A small audio embedding model, trained from scratch: arch quartznet.
Rows from block 13 of a small audio embedding model, named by matrix and row number. Rows with one number belong to one channel. Each number is 500 + 50 x the weight over its row's rms, rounded and kept within 0 to 999. All counts start at 0. Numbers have three digits each.
After each channel's rows are labels from the 100 clips, of 14976, where the channel reaches its highest value: "responds to" is what is common among them. Only what is clearly more common there than usual is listed. The data: acted Russian speech (Dusha). In brackets: how many of the 100.
# convs1: first pointwise conv (model.blocks.13.convs.1.weight, 192x192x1), inputs 96-191
# convs3: second pointwise conv (model.blocks.13.convs.3.weight, 192x192x1, transposed), outputs 96-191

convs1.134:483468546474531567517523526464544508502568508508513550550514481540482468456501403523483532531419494522534491461560499538505436518549502622556528463522462515458557510549472492515472500662443482441437578510468456599492438607490513430375556447460523494589474474447495475495517502522512586555
convs3.134:617352471525493555521476467585501479546535491522495535470544517468467427540461499530623482456532439480436470522479562504492417378448458604550502581487503505508411541494522456460495482435539379474502434519510475491445468571534446495481465468482548518496492597461421480529487564508498523531
responds to: emotion: positive (98)

convs1.189:510474476565555462453560526456521549496585493443470430497503521512579482571545467474460413531526559514569484443465438497566454440539509574503506516622489443417490451584548394584540630520526412544512531517627494460518581481524383523476576443404370530462419565502518484501483497550531473453
convs3.189:512556394432574494485507535518571429555476417551473420559529520509429492497482557497496563464491525520448462413555463425502470554593487386476400484550510480398551485444481400496391437577536514470536522447559399529509493506474470518530484467433437493431474474586577529447579529458444520542
responds to: emotion: positive (97)

convs1.85:495528394384495512526529497502509509489470440379540525489533637525496470515524518550517602548505427444568414443486504474633466447454582534510524496403626491426473519491493526427537524462507489493500513527475485483586418504492496501497579473582507556468587462555505508419531511518579568428
convs3.85:574467484495570430553510531405534490502467500552544414478528507558508504525425503501538535467523456518500520548561536559495488506513578463503512453597513501433430507396568561480491499509500588539460457529510475553514535508561537471471497441491618468515449509388551458420411458518467490490
responds to: emotion: angry (100)

convs1.66:539560526474483392506545480522388542685498506531485511378513460471490521459584487505541552509555542509420526479520532495536467535469658446612475532408472506564515438453502433585588584558468520500488530458421498533559433474602537518511533508483515433466499518521460518494446578445485484531
convs3.66:503500574478497575477614505473496470528522547509467453456420481541427493450551559514494516526501522462453453470511494464581503472502447453426458538536505539439507494498413442490558539550461501477477478477542520602503434519442445488474522449465572554605451593553432469536448557436532485396
responds to: emotion: angry (98)

convs1.84:478465516428514430424484499483403486565460455586522492474477497463444537490537531532519595517598446453454552498552468465481508537550606495421492421490545436617453457422512608550498461518540628439465497598450537455488498474512490548533528561520412392511474526526534506518545536526574593515
convs3.84:511473481539537552519522556498550520456538472501516502451548609453474514547533508440519431451386436427401568580515545501515577494576557418517534465410475556508495403508548444440557460458466511514482534487437544507386557464501437442433428450563555438449509525391493480483582500513475478455
responds to: emotion: angry (99)

convs1.40:490436498461514498470468496505511562420510479440534463357525586547562600503534541461460453486466371453526518439494476550543536554485496542374435549562501754527577485435503559378535527440527493453477494502544505450564448468562518583470514439558479522525496508443523480513615517554526451574
convs3.40:512542524571473448539498403550428470478498501499467421486501593547539587588470497501451543528531575475399483593556425537439587523503443530444411479543560497611430546438414524569522570422501505506573563462429529510437534436527556498483532490484468491616470523496507522501451496403473482547
responds to: emotion: positive (88)

convs1.19:469552493498510376479547504435491526494495450497476466594490541442479454457535539553556512543456540483522547500513581528528463624573469399441557379495381522529524493450544499492456418455539509481477507490446535498538473572524460493545421545525426536588508484463483479584584477513441412514
convs3.19:387506543464583561460455448524458543474442476407560444525507482544434513423562471498594520467537513455490502502453550641404518461479519559585459513505453555495502451456505582488576503535435625515501537505519535359398505492463459485416489498459461555530439559504506518462433531522461583473
responds to: emotion: positive (98)

convs1.157:435438454470467424438529517573574569635596488444564475495490450658483552475494578521516615461473434410448558511502459482489534480434546565511422484592473464547451461518470472527464450534500516387532511463479563473527463517540493424429470467374527528507449513500543528519457453452499501549
convs3.157:488441521489496620531537441414485462499442530472399446429465454477517492446433525526548485473421438494423469456471503481507538523508536440630530575527433516512569388504532546500435513470500560547511504486502494398488568375506400428566419468494517474447440510542428523547541445473458476459
responds to: emotion: angry (99)

convs1.75:411534456531469453415477515511558522504555450460492462506447443433526512466477483521478471453448507602485475414539480481367412554478510553541545379535500627499439501470516567584497467508582547457494523562572585411585469413574477563533489481337500485533538529493403517492595451404517475500
convs3.75:493469474463605541520425473506483395406513434458486464518543432390558491545550451481462487556466474480482486478625450571520510385490550539512506497441501449516554535411545577519560506440482520480469572480537469508521586527467522517537362564508490463506491502552608602439468449434474470534
responds to: emotion: angry (80)

convs1.143:520529489549443538477538477446594499515474562444366479459492532482465543502544476438492473512464445458524388456493561419498524464535501456522531452405507466535508484574504524489397425503552505528522517579559465428413481473463557340571535574540487501436521526459572453492479445503523577523
convs3.143:497457492535580498477501481481456476465438441558535458515440543537480551595534540478524479445581482434406537523536474615524505447514578541606542460519446447556538438519431461528542594403514417535515484534512529452473386500544418459563458499500532541466534539503473531454492487508471580553
responds to: emotion: positive (98)

convs1.41:483517404443490491514494469455474582626489444496464443495488542436506530487462495520399664410537575514527520433504482485444557387515467547558461519546503545620505440494485573540489552476588487479458514512538561498476438500386474528494509547518514514515526616606425508446468520472476573556
convs3.41:461378476469547480522487543497639552533428510431529514471456488451610531500491476468556571473563476457533500510562490441434436474496569462548613550538448485548530392540553497497519519497546601512521533582579482358543550406522508524457455490464514485425494480493512555453597414590509412602
responds to: emotion: angry (100)

convs1.63:382413530437533478444486481463524460527503517546498486496554493518518429461487417480546507543506439445471593604443479487458501476516497490486477564475519469384514318478486517396461530578428422478468488538477419526484496539512499548523450448453448501513480452504445538542501525440440466448
convs3.63:487484590536524576416438623442445459518439532494471546542495515508456549451479480479476488586596507515569478440454582545471499521445427506446518518530566539617568443534453454470540593398519443483458537539475357466644496546515497466537439464491571594477529560552477571518455546542527524528
responds to: emotion: positive (97)

convs1.153:526506366508388494530613468508527534496535497468493516378521541440437489546575603492506573563411558463458468575428490452442459506519549391540492431516529543458497494487510522465558470533513552465551521562468473435457397550538561542496566515482471564484525477412491482469536514485585472575
convs3.153:500543581476527472548581500468530476443494607489510464499569556497437454470433571473472396513519528523488511540456555434511496551466393363518467485499480441433517455572555429524546635522492558501447514490519450474560585430463587384535508515501534472567454565584453431499451533548515496553
responds to: emotion: angry (99)

convs1.115:560594501364474524497486512431586451509581448439498468509503490571482495424481384536493614562411488501563473609494453539541512560508526567425432462505485496510538459485465515537512474549502471398551513521479481579498563517493631505433388552481499578460468516507571474467447562477552463464
convs3.115:471527484471441506488525512517569477571531530474448610510514442466576496504496464539589486620470414491520485553500408406472546522534452612447528422518461497530649398573504350475576504440491504521462573530392476494528487464520502500488479480453482483588529354502532483473518416498485519523
responds to: emotion: angry (96)

convs1.58:499457446460536511566476520570528525575574529581521581589474513493458459534501503472473476529489431545465540485453492565453543459461491449465466542628466535536436466524409540560457463444530559627447511464532468516416550492439543535506478414631486538497577611406477517521500597505503542465
convs3.58:513462463539490438479462508464478515488510500542467555539482430552530530461407511493524465474481482494506538566479455557359506427516544453498465573539574526587501498463504582455511555478513537556508549478337478528483512542551540611473485482491559485570495459519579498512541529536482379529
responds to: emotion: positive (95)

convs1.81:470465537485463408566461441593522521494542518445438493495507495499548464509529435483523488474399444466502449509520547447322493502513539577453451457469493505503549495574559446469497499592585480552527478561514510517506440534440609406419497499562460596431575509547539549502400534486526392482
convs3.81:450532494510474454554502550399447501437481509509538494468467451453529535467499488478438508409469553505509527463542475515349446501560459461540563492581448494541456451432553503454564468512557577480485501501454550509587502536485494570502450431496525522533492518461443533551529557430567557558
responds to: emotion: positive (95)

convs1.158:547463467523442495455437504480499561443495493538507506536477491541468490389559533494537490498570560505584560438520535587471546540542494514498490491493441434453618506471530518515498475390499403537470498590629473461482513618551584618476464497545450504574502479529479458511622576533499492497
convs3.158:435537506469506351522453531508529385500470481527534471487537512519589445536496533492486447469495479486535498599518534417462434487570559413509535584485546475593503425506526507492555575497567569476439527477354413538516501379465502407637521518535406545512477518438473527540381483544449498476
responds to: emotion: positive (97)

convs1.132:493510521516515447467494518423498503484464502480513509501495483469413381478472527532542539544455586520480560487470475470548368543543485498501512515508521567396544379597504476504427429431433491442506520582569387554484444481546470471484527499542379559524469545515407499636438493556506503421
convs3.132:511511498534611442514443427508510477500481458462550469432443492576462472541497446547585477471477483490462465518484480453450464475435544449532452552461449534421483505534500508441492468637482563500569487471439454568502512491431475448510468437522464486462408483473441497439373469436465509409
responds to: emotion: positive (96)

convs1.127:487523529496506466591459490539466425571607520506440602504485454494429553527449419482489526520590450480535582470560538510478578416473448439501496517575480493491453450477463497487428576571512586541469506528555500500544487469365479482449498563569468591459530491568587585475476528491566527479
convs3.127:419510540540481502480441532501522491508453505394488512498550417442450566480416444505500577557553427502532412436453515558546561585393419458441443481508442448547491471562528472506521563458538467597521483485362409522476573493460506571530449527461489615427482547497527554509424581593519581535
responds to: emotion: positive (97)

convs1.88:517509561484523432426521512505311462539475525499576477525502520519500541536530515500513639502448537457447490550520527481499507496548542408457512483531407430573622519436530489490580529459427384455497513481465475492485538544429494461454487516480423491513504517568503504514601478444477495477
convs3.88:491484539507361453471546536478407442471453482498421553494490468559496463554454540400540491487506495582623486525515497460446575490469571449492516545388525520508439581528504531490517398447495647462503462512506472503609554573413479488484636509522520525496495537530537566460525404432534508577
responds to: emotion: positive (81)

convs1.60:402623550548549495513493519500647546528501492489494476489526526562544622499451401492502492455570530504573555521506554548495608544562499508520520465533471618403420466408495519539546441547562527464468491551512480492561510563567490467477601500508533507545587467498480433542538525504546460413
convs3.60:481440573547450446502531448467428479485558459540512558503547490490475563595425455514419502508539446467510514506512479499424581577468483588605527442473425509495539472496482495510495353539470477413513498522484597456496553464582433498513405450512500486591543516483450470517506568468503551479
responds to: emotion: positive (98)

convs1.92:396518545490494546485514455559424474495474577531531392495458535431616447570469431511515412501420497482578521492391502471488423475490503430457529464459613454471469423505518431477470557450524507493466451477563425523486572498557483484499488538431487557454484483473456436376579465492498461483
convs3.92:456449458482540583540388511448477454501436357452555490469535477485408457538561479476496388523581460534482420462488530565546552540537426444512536492484466513525509421456482454566429398451507462514492492465449615489544432520582484475539460390504509523379410523505478489467429541493416527416
responds to: emotion: positive (97)

convs1.175:462500450528457488450454508453569505497446459466535527464481520477551566421520430566593552529476539450443470510521491500531445441561491447497523437485573582457579522455443509513616461570463435461534531531495492471479473496494439560514486520514543552491554455480611514569539487548465537517
convs3.175:430476556431493426480517542449518524534543465475468419497601480546588524591391449447521520531522490588658530487546484540543456465410507531485521500494507481425559452552388530394502548479515516475508576561491571496476523465461575600502418458503507421523514446494502564568459495461435539452
responds to: emotion: angry (100)

convs1.94:494493489427380597485508492515473478508438596416547484420503594466594488537474561462548572559405459494501515482447467398461477513505435444477530512472454521445400451506517483567510523419467460435526538479581453486495530545550521522533433549492571528498503525494525447584536519497512474527
convs3.94:534541580530469462478474514461535499476541526566602412530546546453493435480586537571572476514611460470500555593499556487567487515486626499581547483600592528506547477525490511480533542386513428541558477535501520539546459486539516537498474532498618551493526468535518579564518576549528594561
responds to: emotion: positive (52)

convs1.181:503506484536523485500535507494452522509612449556437559480523525599484429559502512472496653500509490481388556428442521543513468527558554570497456472506475452442412479519519443493410520489533498443568495469489461477498490431465481528496426520517519426494531450524535413366547454558562484467
convs3.181:403488454570509435512505533384513463492481499472508518460484624421603481532579444475528397444415549501534471501575511493543534494386494519446550450503464459495536500426504567423488359513489393405480477454433519513454504534537504476505516523539579515543467488559436479512488477506515437493
responds to: emotion: angry (99)

convs1.190:423534498399530518455516534529609514598510504463484473486451480450477491543474498508475491454424492589466449489559548552466438411515582480589529518496510553492489526509524514504525453540556519442535518510526406544574525510400549421494583523556574433498572564579399456505555428466523461491
convs3.190:461506426444511498531545441508535471562483489421509508531422537626452537555520409520494520487404494472533531459542451564396422578589467572522570452485482503570624548475467546514417521504474478471486470451433470462506598459550474551511535472511440583557518461548403492548574419476469431477
responds to: emotion: positive (48)

convs1.34:474430531522524416608433473540436542520584466504487551469499477444592486475486501477497459435389445544595610501429540513552494512451442514523503499383484463543465598453477535558542444608531421448544494507478471514462522468483456500488480476483425503477498434386484496551537546493502425467
convs3.34:490463486523497544460614499474459522525455473518496380502565548456503484460651459522554490523454585456539489479522500567506448462464398471523514488541522542515534485529476510477489654528485519482443499509544441606478416559413540512372474548531470466540459485477509494459586536495453445506
responds to: emotion: positive (97)

convs1.147:552436496439515404557513488503455489426503467528499457448502487468519535497658558551594513427436571531507516547502496521522437587463554541497517542541476568600518535499475516512472494499562525575489522539540523565363484497497556541513480441585469539512499484463478519484541504427524431562
convs3.147:583605595615463412554485527584574438457524531470569556551520491468532536427410495462415490437489560547553468444494435481446482509536467520492426512458480466417474409466508489500488509479509506530498545524454488526450518489500460593556511455607460452429488587530435496517475486458505473540
responds to: emotion: positive (96)

convs1.9:454502402505482510504446488454551587486445504521473539509497568527527550528574524462562588520451456584424500540500488474481562415524561499474571472509570571493593425552481434543398443488535448569561474431557513488543431510476440551604443503555453520528550399456558460508540508484462527548
convs3.9:581642491525576579513464493537533478481511471435478562587531412436443521425514566447472509474524553428533525567478545502514486529495409484574460507511569602507523618508503543472444591550473556477467508487526502433529486493494551437568545473509539523525454505434467456506534431484463493466
responds to: emotion: angry (99)

convs1.44:526456491474577472347505519562509472485501531512453539392507501553444411496519641551490607548460486516514558543461556505544525469584532563455420487410533466486516511356465555513492516523578578412528494522519496475507460538519490509520413519590516493446489445432596544463492582535466464499
convs3.44:504453491541503434437471549461472501533482446485507494553515561463516484508514442449514564559534547442546456470437507521471520380482502455517516571489526481461371414521479486422507558595487534519563543521489493512523507670483473438551591471500521468567517449472383443493453554559578466534
responds to: emotion: positive (55)

convs1.101:544441439528474448622487513505560500471567422515498462478480455553480510528505545524497444455614471529537528430472465394488471492488488413437515504551531455489434492520492447530518451474597497464568557474505516415492489516518502532487536488455627526450572562412463550581472492480492577480
convs3.101:593527412469441496432437572570511471481526458467470542525443462487422487475529521467508440443517440537525500536491482431424510462567426525394463481458529488471591527445498576433496527528477512540371441492517552562460502542528415620530548602507532562558556565534432480424507483533546506483
responds to: emotion: angry (60)

convs1.107:498458541496477361570412457498533504437488505410445492484510650532451496548530520540513472499603487494485500416543462469450445480452552415582538524540467358486532524404458526465485505451563503543523544522585513552502537474439439526542539571526589476512540544483574580443524399501455557554
convs3.107:481469498461517572490415527511478498486498474365487479541522450495384476548507490565499405477503519532494490470491513423464536451423531388461498511492458423446472511473388406513555567505459444430466478503492568475547497474482484579414500522608496545476495513453430548501455485448504559430
responds to: emotion: positive (91)

convs1.54:493508555566437450491516478515501474457530580466480426657478477346619516490445514553427524487436486538532420518487545501553559533557466400524489509429445466566514531449473478496437567479550534510458482487490436557515591451499507531482464481551418522382568535526559471512489495498487495488
convs3.54:499440561587482501564496529443573466539458497533498532502502533492402526503481488470499504540472557494403544562466548476513595673595475499528618514522573440469519537481496447459533551465516547575590539475584499353516475490492426532478471554555480507445474542568522552622496515499465502429
responds to: emotion: angry (97)

convs1.102:490572507565440476463569534461524504600580504458579495538506506468414466648512436428520484609495398450512504505549465431458462439470521543441490516518455641540498502477534516581512613451451512406482481432627431521465461385502504494554565559470443460528538527599521506534453502520433440485
convs3.102:496525394452468473543474593524452476492539466549500516469490473463387521449446504487433484449458527546589488550505417409532417487518445446609561513431504498501569474587482506541474513453464477451508495493640582410484589464549519588452513568572476464459467575522537477485462496451420524519
responds to: emotion: angry (51)

convs1.51:532466485501575440496493555517507515398496549484530504585490449486466506484469498458512396479517512535456534449432453461574490491468422575557508604405442454486434623513510450502497521424527483556480530500529479474495450477518535445526563542501454516520395515558499466544487420549462575462
convs3.51:538544434494444527459557484467453507538476476601430508555515428519555615440506534444450517529572398469458532481483460513522565506522514515601452524521469546422503584499505533523562532522450503491474466573514400555499573475590558467536473441471541477578461417498489494522428575525477489550
responds to: emotion: angry (64)

convs1.155:428475626408507433453468516523510469494510493507561568525498627436476559459517568544531486566474506495418413522510509451477513515414562532498427394478518588548408497451474568587530454511542449528501545522564472508536550407435480437440540501468465556639502427518457449509546500398480428353
convs3.155:624508557435502515576472424536413548471534567490445514498559463538542530409431490499460489438545443502508527504491468552522495450509501463503471508461424502360517500560485469507577430417534513510498524462433513458527535504348483438592469499322493545464470486481553433533420528536518490522
responds to: emotion: positive (98)

convs1.135:544521497423560549512498503549464575557472490538530458556498450533451591513436564478545486519441521537437578520606565407451426546583504447511493600499532454604490548455554467558485417485666437473467444483478513399499589523519527480553547513465540456458520542465534438510577505519580525537
convs3.135:533518544481512371494501412531594551502595505466507544600478508482518526512512395485454514539474543467535443475501480504473477512517465601424484463621595462500517582486495570508488429496504463358477439564479577457580480464681485484406534562462434398477486437414429484455423468463472476521
responds to: emotion: angry (99)

convs1.108:491473468508510417537444482437546460500424532573462503496477457534532389517536531499516526388599492505461551569512517540564462474456471476464488456481409461532510520530466456486527481563550520500473546585444455509485523500539419489435540558475457454467499520543484530416489550485576415494
convs3.108:525376567504485428505494477465601507442530553565463538461394462438498517555514493569488526509600589461485504496518566481524484546540481480514510439541507485467574478366537487534442476471448568515636467521526554501611509473506533437477527505516462509496492482564495606489474482531529581521
responds to: emotion: positive (61)

convs1.172:519471477496560513491484492549385421588444525470465416552501380529431442505494481493545488557490469502555557490436488480531524505538430556502476473502456611423528395558523576590557598568460593483495474532569425470547493562385554536465453487430398453460533521492440457537570477577509531529
convs3.172:544552449548489491505551493475420566438613532451480511480471491505552527567452468529447513543444464597503432518576490496443489494569500558503444455531523444447436457453465532508480559527565585450485461584528561531511545527489552658509554481432594577551509514495537493515601475503526514543
responds to: emotion: positive (96)

convs1.179:459519411523475438542512527454529646502481488451531499559514613461478495528539513465462416541481477508486494551503482588502619466501534505465539557444427552546525494492488504578424456557590525515518473480500547515528555513470539517569462488454658449535492480412502550519509534491516522596
convs3.179:550469531497542589499423426497513435462503490433538423453465563483651476466484479470511494479444474498526606548541557386513454545495530429549587514582393541359450392538464528538535374405499493511512516458514467494436554476471495515512425523497437497491544437549404583512508393485480495510
responds to: emotion: positive (96)

convs1.131:443587484428528514452503520469536488521572488537466441524528410476548522395463506536484564519526487495527454548464478508558414435469456428449527419522477440526293506465506417493423477458598502459484536533587399552495369427569580526482571447420539526465521491475457515469606504571575409582
convs3.131:489518532473505444508526474521523466521496602437539478521436561469475529461522550476460481474481484433484462551426482494615521527452519426521479480458469518461294519478426509531462497480532461478445573559502396527466498491504511520449483426483469517470493494519443468527601449606550521573
responds to: emotion: positive (44)

convs1.90:436453470555476491564507447578563503467504517404536405583506477398519516437487448509527435478448385483613488520439425513527643418556442477522482507520553490482470550602471436456463504506615453550499497486502594557505521499529501497385442481571531565511514500442504525524457508539529514522
convs3.90:522526540633481443507453577519468468503515534517411505541511540559499575565554492504611522507480489583599534524541373474539549557510471468428510516446518492484488429627502464520611515469458492532546508497490539541545528588443471511523516480520522445478418521575509538458602500434496475462
responds to: emotion: angry (96)

convs1.166:469469497462529426553529486501487452448489469566521492552472527427498602460519442506477467550496576537570526520535484511588610491516476567491446406539536378457452488573476497508529451534360513573509526490415527522493464511493432444480571515485534521436440487466477462499513543449499501461
convs3.166:600591446412442549473541456535465493436506510461355520551529518480491479445487502510538508492466505513498546454422539458542510496460392476414422496564381492510536475589475393417479468498519475488508507506566456513528518501578535440491496535452469526493465505496452552541575444494595609454
responds to: emotion: positive (98)

convs1.161:521417486513521406409486471532521533607449521505503533580499490513459617448546530480460571416518498472417626491433523460410494478626452481553482555460384440509550512515507474475531531539515520390511512412409509451433546439471401520506538482525517475528476455475511469432512592476473438487
convs3.161:486505454458509588522442432466479449480461550530554381408457466518512434473546593505455481572477473435461401426504549515579542470496477510460493536585496499506398382536520498441470543436526576436550548479548422450452437439426411504513569478523577611528520534590621461560474514550528525397
responds to: emotion: positive (89)

convs1.93:498460386509489444486494549497602463389489561443466461546495416535452551460423527464526470474507544466514457527516456518533562433524466392474558526311537521530523524611416550439478442489519476512540492483462560573533538405554447524516517442578560446541550491523460500547499533438480594474
convs3.93:490529518485517467498419428461542403514432509574512507559561613454576533528600515378446431423517493462503472478419471499534431465507497455586475505546495441426532568446511522454471504545469596462531535481409429403536451504419436490601536488497531495544513528424484502486479477611527414522
responds to: emotion: angry (98)

convs1.28:482583486554608468513580529509540540503563492521449492468504463434407384523522448544430425520561479530492396467526511419433580517466546532503457508586423407497508689500468431549496448489538547482515467574539531495441518508427560578504584508490572433490515431512471397487526550480463503486
convs3.28:553531522465471549450442424535537514569574504470554550505496563558470508461476451441586531431506538466539518438525484358657476374503528518503494491440515461425461517535502549447581466507490514527477446501540486533481537480469532589552505454562501450616478455418456542530579517593507458468
responds to: emotion: positive (96)

convs1.171:455492463551423447553510489458553474503537506567553552486495454547532514502479496555450536389502490544522602498529490457495472583510512515471536441499466619553403545499515486457495599566559546433615497415637502506492639456463397506463509506539464438469509589418448538558588510525399459523
convs3.171:462398486533593447411504518528495480498537530521513577439424487488483539506448568468526458593499503565466549561500522518396475452458487415534405486558444506445372453543512584523532469530531469490493541484554464468454452557519518496456513494527534469489512484497375483601591599570543461518
responds to: emotion: positive (58)

convs1.150:518450467533490503472531579442545479448511526502447563518521505516495507429601453567537416442522504527482588546550483500471573450529527511512468539509478452446536575553464421539488512499581545465502489518536535473360512391418495568479529438497517465425536385485487537465495497596500564499
convs3.150:416479550536504584549398502521490551497476386488511534516491559506518429509527554463516451495527509516491548528502497526496440509511491552437534607494570399478477497460529597532568569504437441492482543510422402490546399492431491404549478481400469453479525522523570596510461531450553492456
responds to: emotion: angry (98)

convs1.162:481483535502468404459452497538450502545517458567472481531524429546506552655486585530578709501507465558361605608512454509536491594491439521486539465593567408494566548463500535485507520497551524447527455498501481429502413480550491530457393467497476436524500452463473506510531500501539521447
convs3.162:547545495405479501470487524550478529464451494522546485471486566429508490540516567508504453504440426465542454490506485515525525441587437529442512471536487460474557564484489524532539418520527392435545524373365491524479445364580446478511399438490507456497508545468484532472578449406438420547
responds to: emotion: angry (98)

convs1.96:430530462469506460466442502502530479490510562502493404533501455482518543511446470487393530518478444448458497461503504440413460603522515544473502613487431598444467626476469582466612532433538616471509540571533456575500419487423512506547514520481526492568438517560451466554518549577494552513
convs3.96:457533443476523530512457488551493449508573477403514459492459403499541496526439479512436452536471474539486519569543490564445379480511441453467455560498503486473555474442472465441551486498511350513522487479522622533513465527571535569580520471537629553563459470499459507543492579492552461465
responds to: emotion: positive (96)

convs1.42:435560467456467584607475513581509488376478498589558587418460455509564445519486550481469476537502437468496558417510464445520522509475506488583523420562488533457512528425445457532527558520492461634472579461523527466454473461518520435487524514619518416536539522585501517529597544524528490431
convs3.42:501464513595420536519523571564420541513457552504601505470520456550407558548491455498445618519473578435502484398513542510623456535543489498475508487414528519501565570487450514457522507507517532491447519403643519435445448593414504476525452601576529527463538553515558509485485432503479537468
responds to: emotion: positive (48)

convs1.105:519413359632495528482504504451480499555532538540540459525465481496516499571478411547528522543605471502452518443408507423435452470488496509546493579450427631491534502574462398534489479397511530426504530511473433549523549554490541600497483525541466426513528418581490505535496500383476504483
convs3.105:483511526491495579479512539416472513495477550536505519423500546474539479542427504492424578522417530567513551468490456492513499444455443485502475527444461534403449596488460546409452428479530476557451491492527492546450533530491557484514610516511529453431429581585467447514507456461502445516
responds to: emotion: positive (43)

convs1.183:531480492553480541623555518501544549539470551500522478481531469420453527452563485503442529554487520528469459486428524444465522417464428535506529482515537512404509557437460505488372585543424411538546500523560554582471495447460533455527504502482543487489527468624489390476519532506472460425
convs3.183:574546481546435492480548567498485552458546495451476497545492437497503523496573565579514556466444508425479583491529535414520386460526511557404550517618586567486502504530534497501459584497472508535483539473643367571486522467428509513459530566544561498468444519471518447457496458504511578540
responds to: emotion: positive (97)

convs1.187:499475460478531503515545525550520445513454530469466497507518540445515429549467464566457521532532477486370410482571513393566550530453575531483516380546465484398483485454528494518533450504467556583443490536460438451557537510444530486542505467569448502550535535504561357563536557487506474460
convs3.187:469469508555535553484355514498567520564513505501561545483464525570512483525506477586543578478560441572553610470507636541565493451509634590564542504478413535549477476446407560517523478474490559503538487484523555523503533470544544438516543553496529530387589504467522642520507546587408484604
responds to: emotion: angry (40)

convs1.1:522440488505587548554448520463567485488549563533526518535463510494493488520599466512525489459479474444461507468507476576591531581492607503504555509450427609451620403405467491511571498513453617529510477488520488468558484515535515565552377541607559458544541448496563478493461505545569429421
convs3.1:430477512423526542470509438473494504524450488482582492554465530579415482547470461461574617480463543530520532545439558562498540517524605506536534470538537492441566587496480512534460421552497606513462505537411613551406506526461458471536555415526561475489506539470410442456547535473467497486
responds to: emotion: positive (98)

convs1.169:520431573465460395533399504521568463595564476441532498530539555471538596538520537463526518444508579495532520481422493465482523487510400506439484592504472564494460363487520464470423552654471510408583516455435535545503543448445554446452501482468433524615502584478528514513502511511518490543
convs3.169:497534542491487509507519512473476397467504523505431509483508493429560614452516500549516446545543514468505470505506562551364497401489462514453557420559583512542575360416462548502525466548571547494529514495526507544466529533523494443573507468522477543510519614450531515457515442504543527501
responds to: emotion: positive (97)

convs1.154:521419537413448543477455489475391438453580473470520564510517504603370572445428510511605524429514519373487545414510526440558445552513477463610480546477575566536452520505494393501483449500477611538501475488418483508509549561351458503441565509539552475478483514606521553454489532564469512498
convs3.154:570599403486514476476441442465467426529452471471408549515562512388553493563562504490463446488429581543545515507563486489445435532496460427459441507449583465508506499478498549471602472443485470420520508534447590470538456634502549537563506518511463538478530571509386504532523518434504476539
responds to: emotion: angry (100)

convs1.48:536459534523554550495451484505462552442460492493473577600536471461461654510553527489575532520405464464492538374538534395407499501599439472558546537531579532437595512607473434531438577507481489464511543565506583520463479551483494481481563518474508448506504469539484397459519584483522567551
convs3.48:506445463525463496465529577451494415506426467521504448376572558652449467481564534485667424474559520507413500504506455445504490566466539406483466463422405540532482453520460488454450451468490467522509524541500512524492466556493571490442436492557417548465527556491562549507467414549500493464
responds to: emotion: angry (98)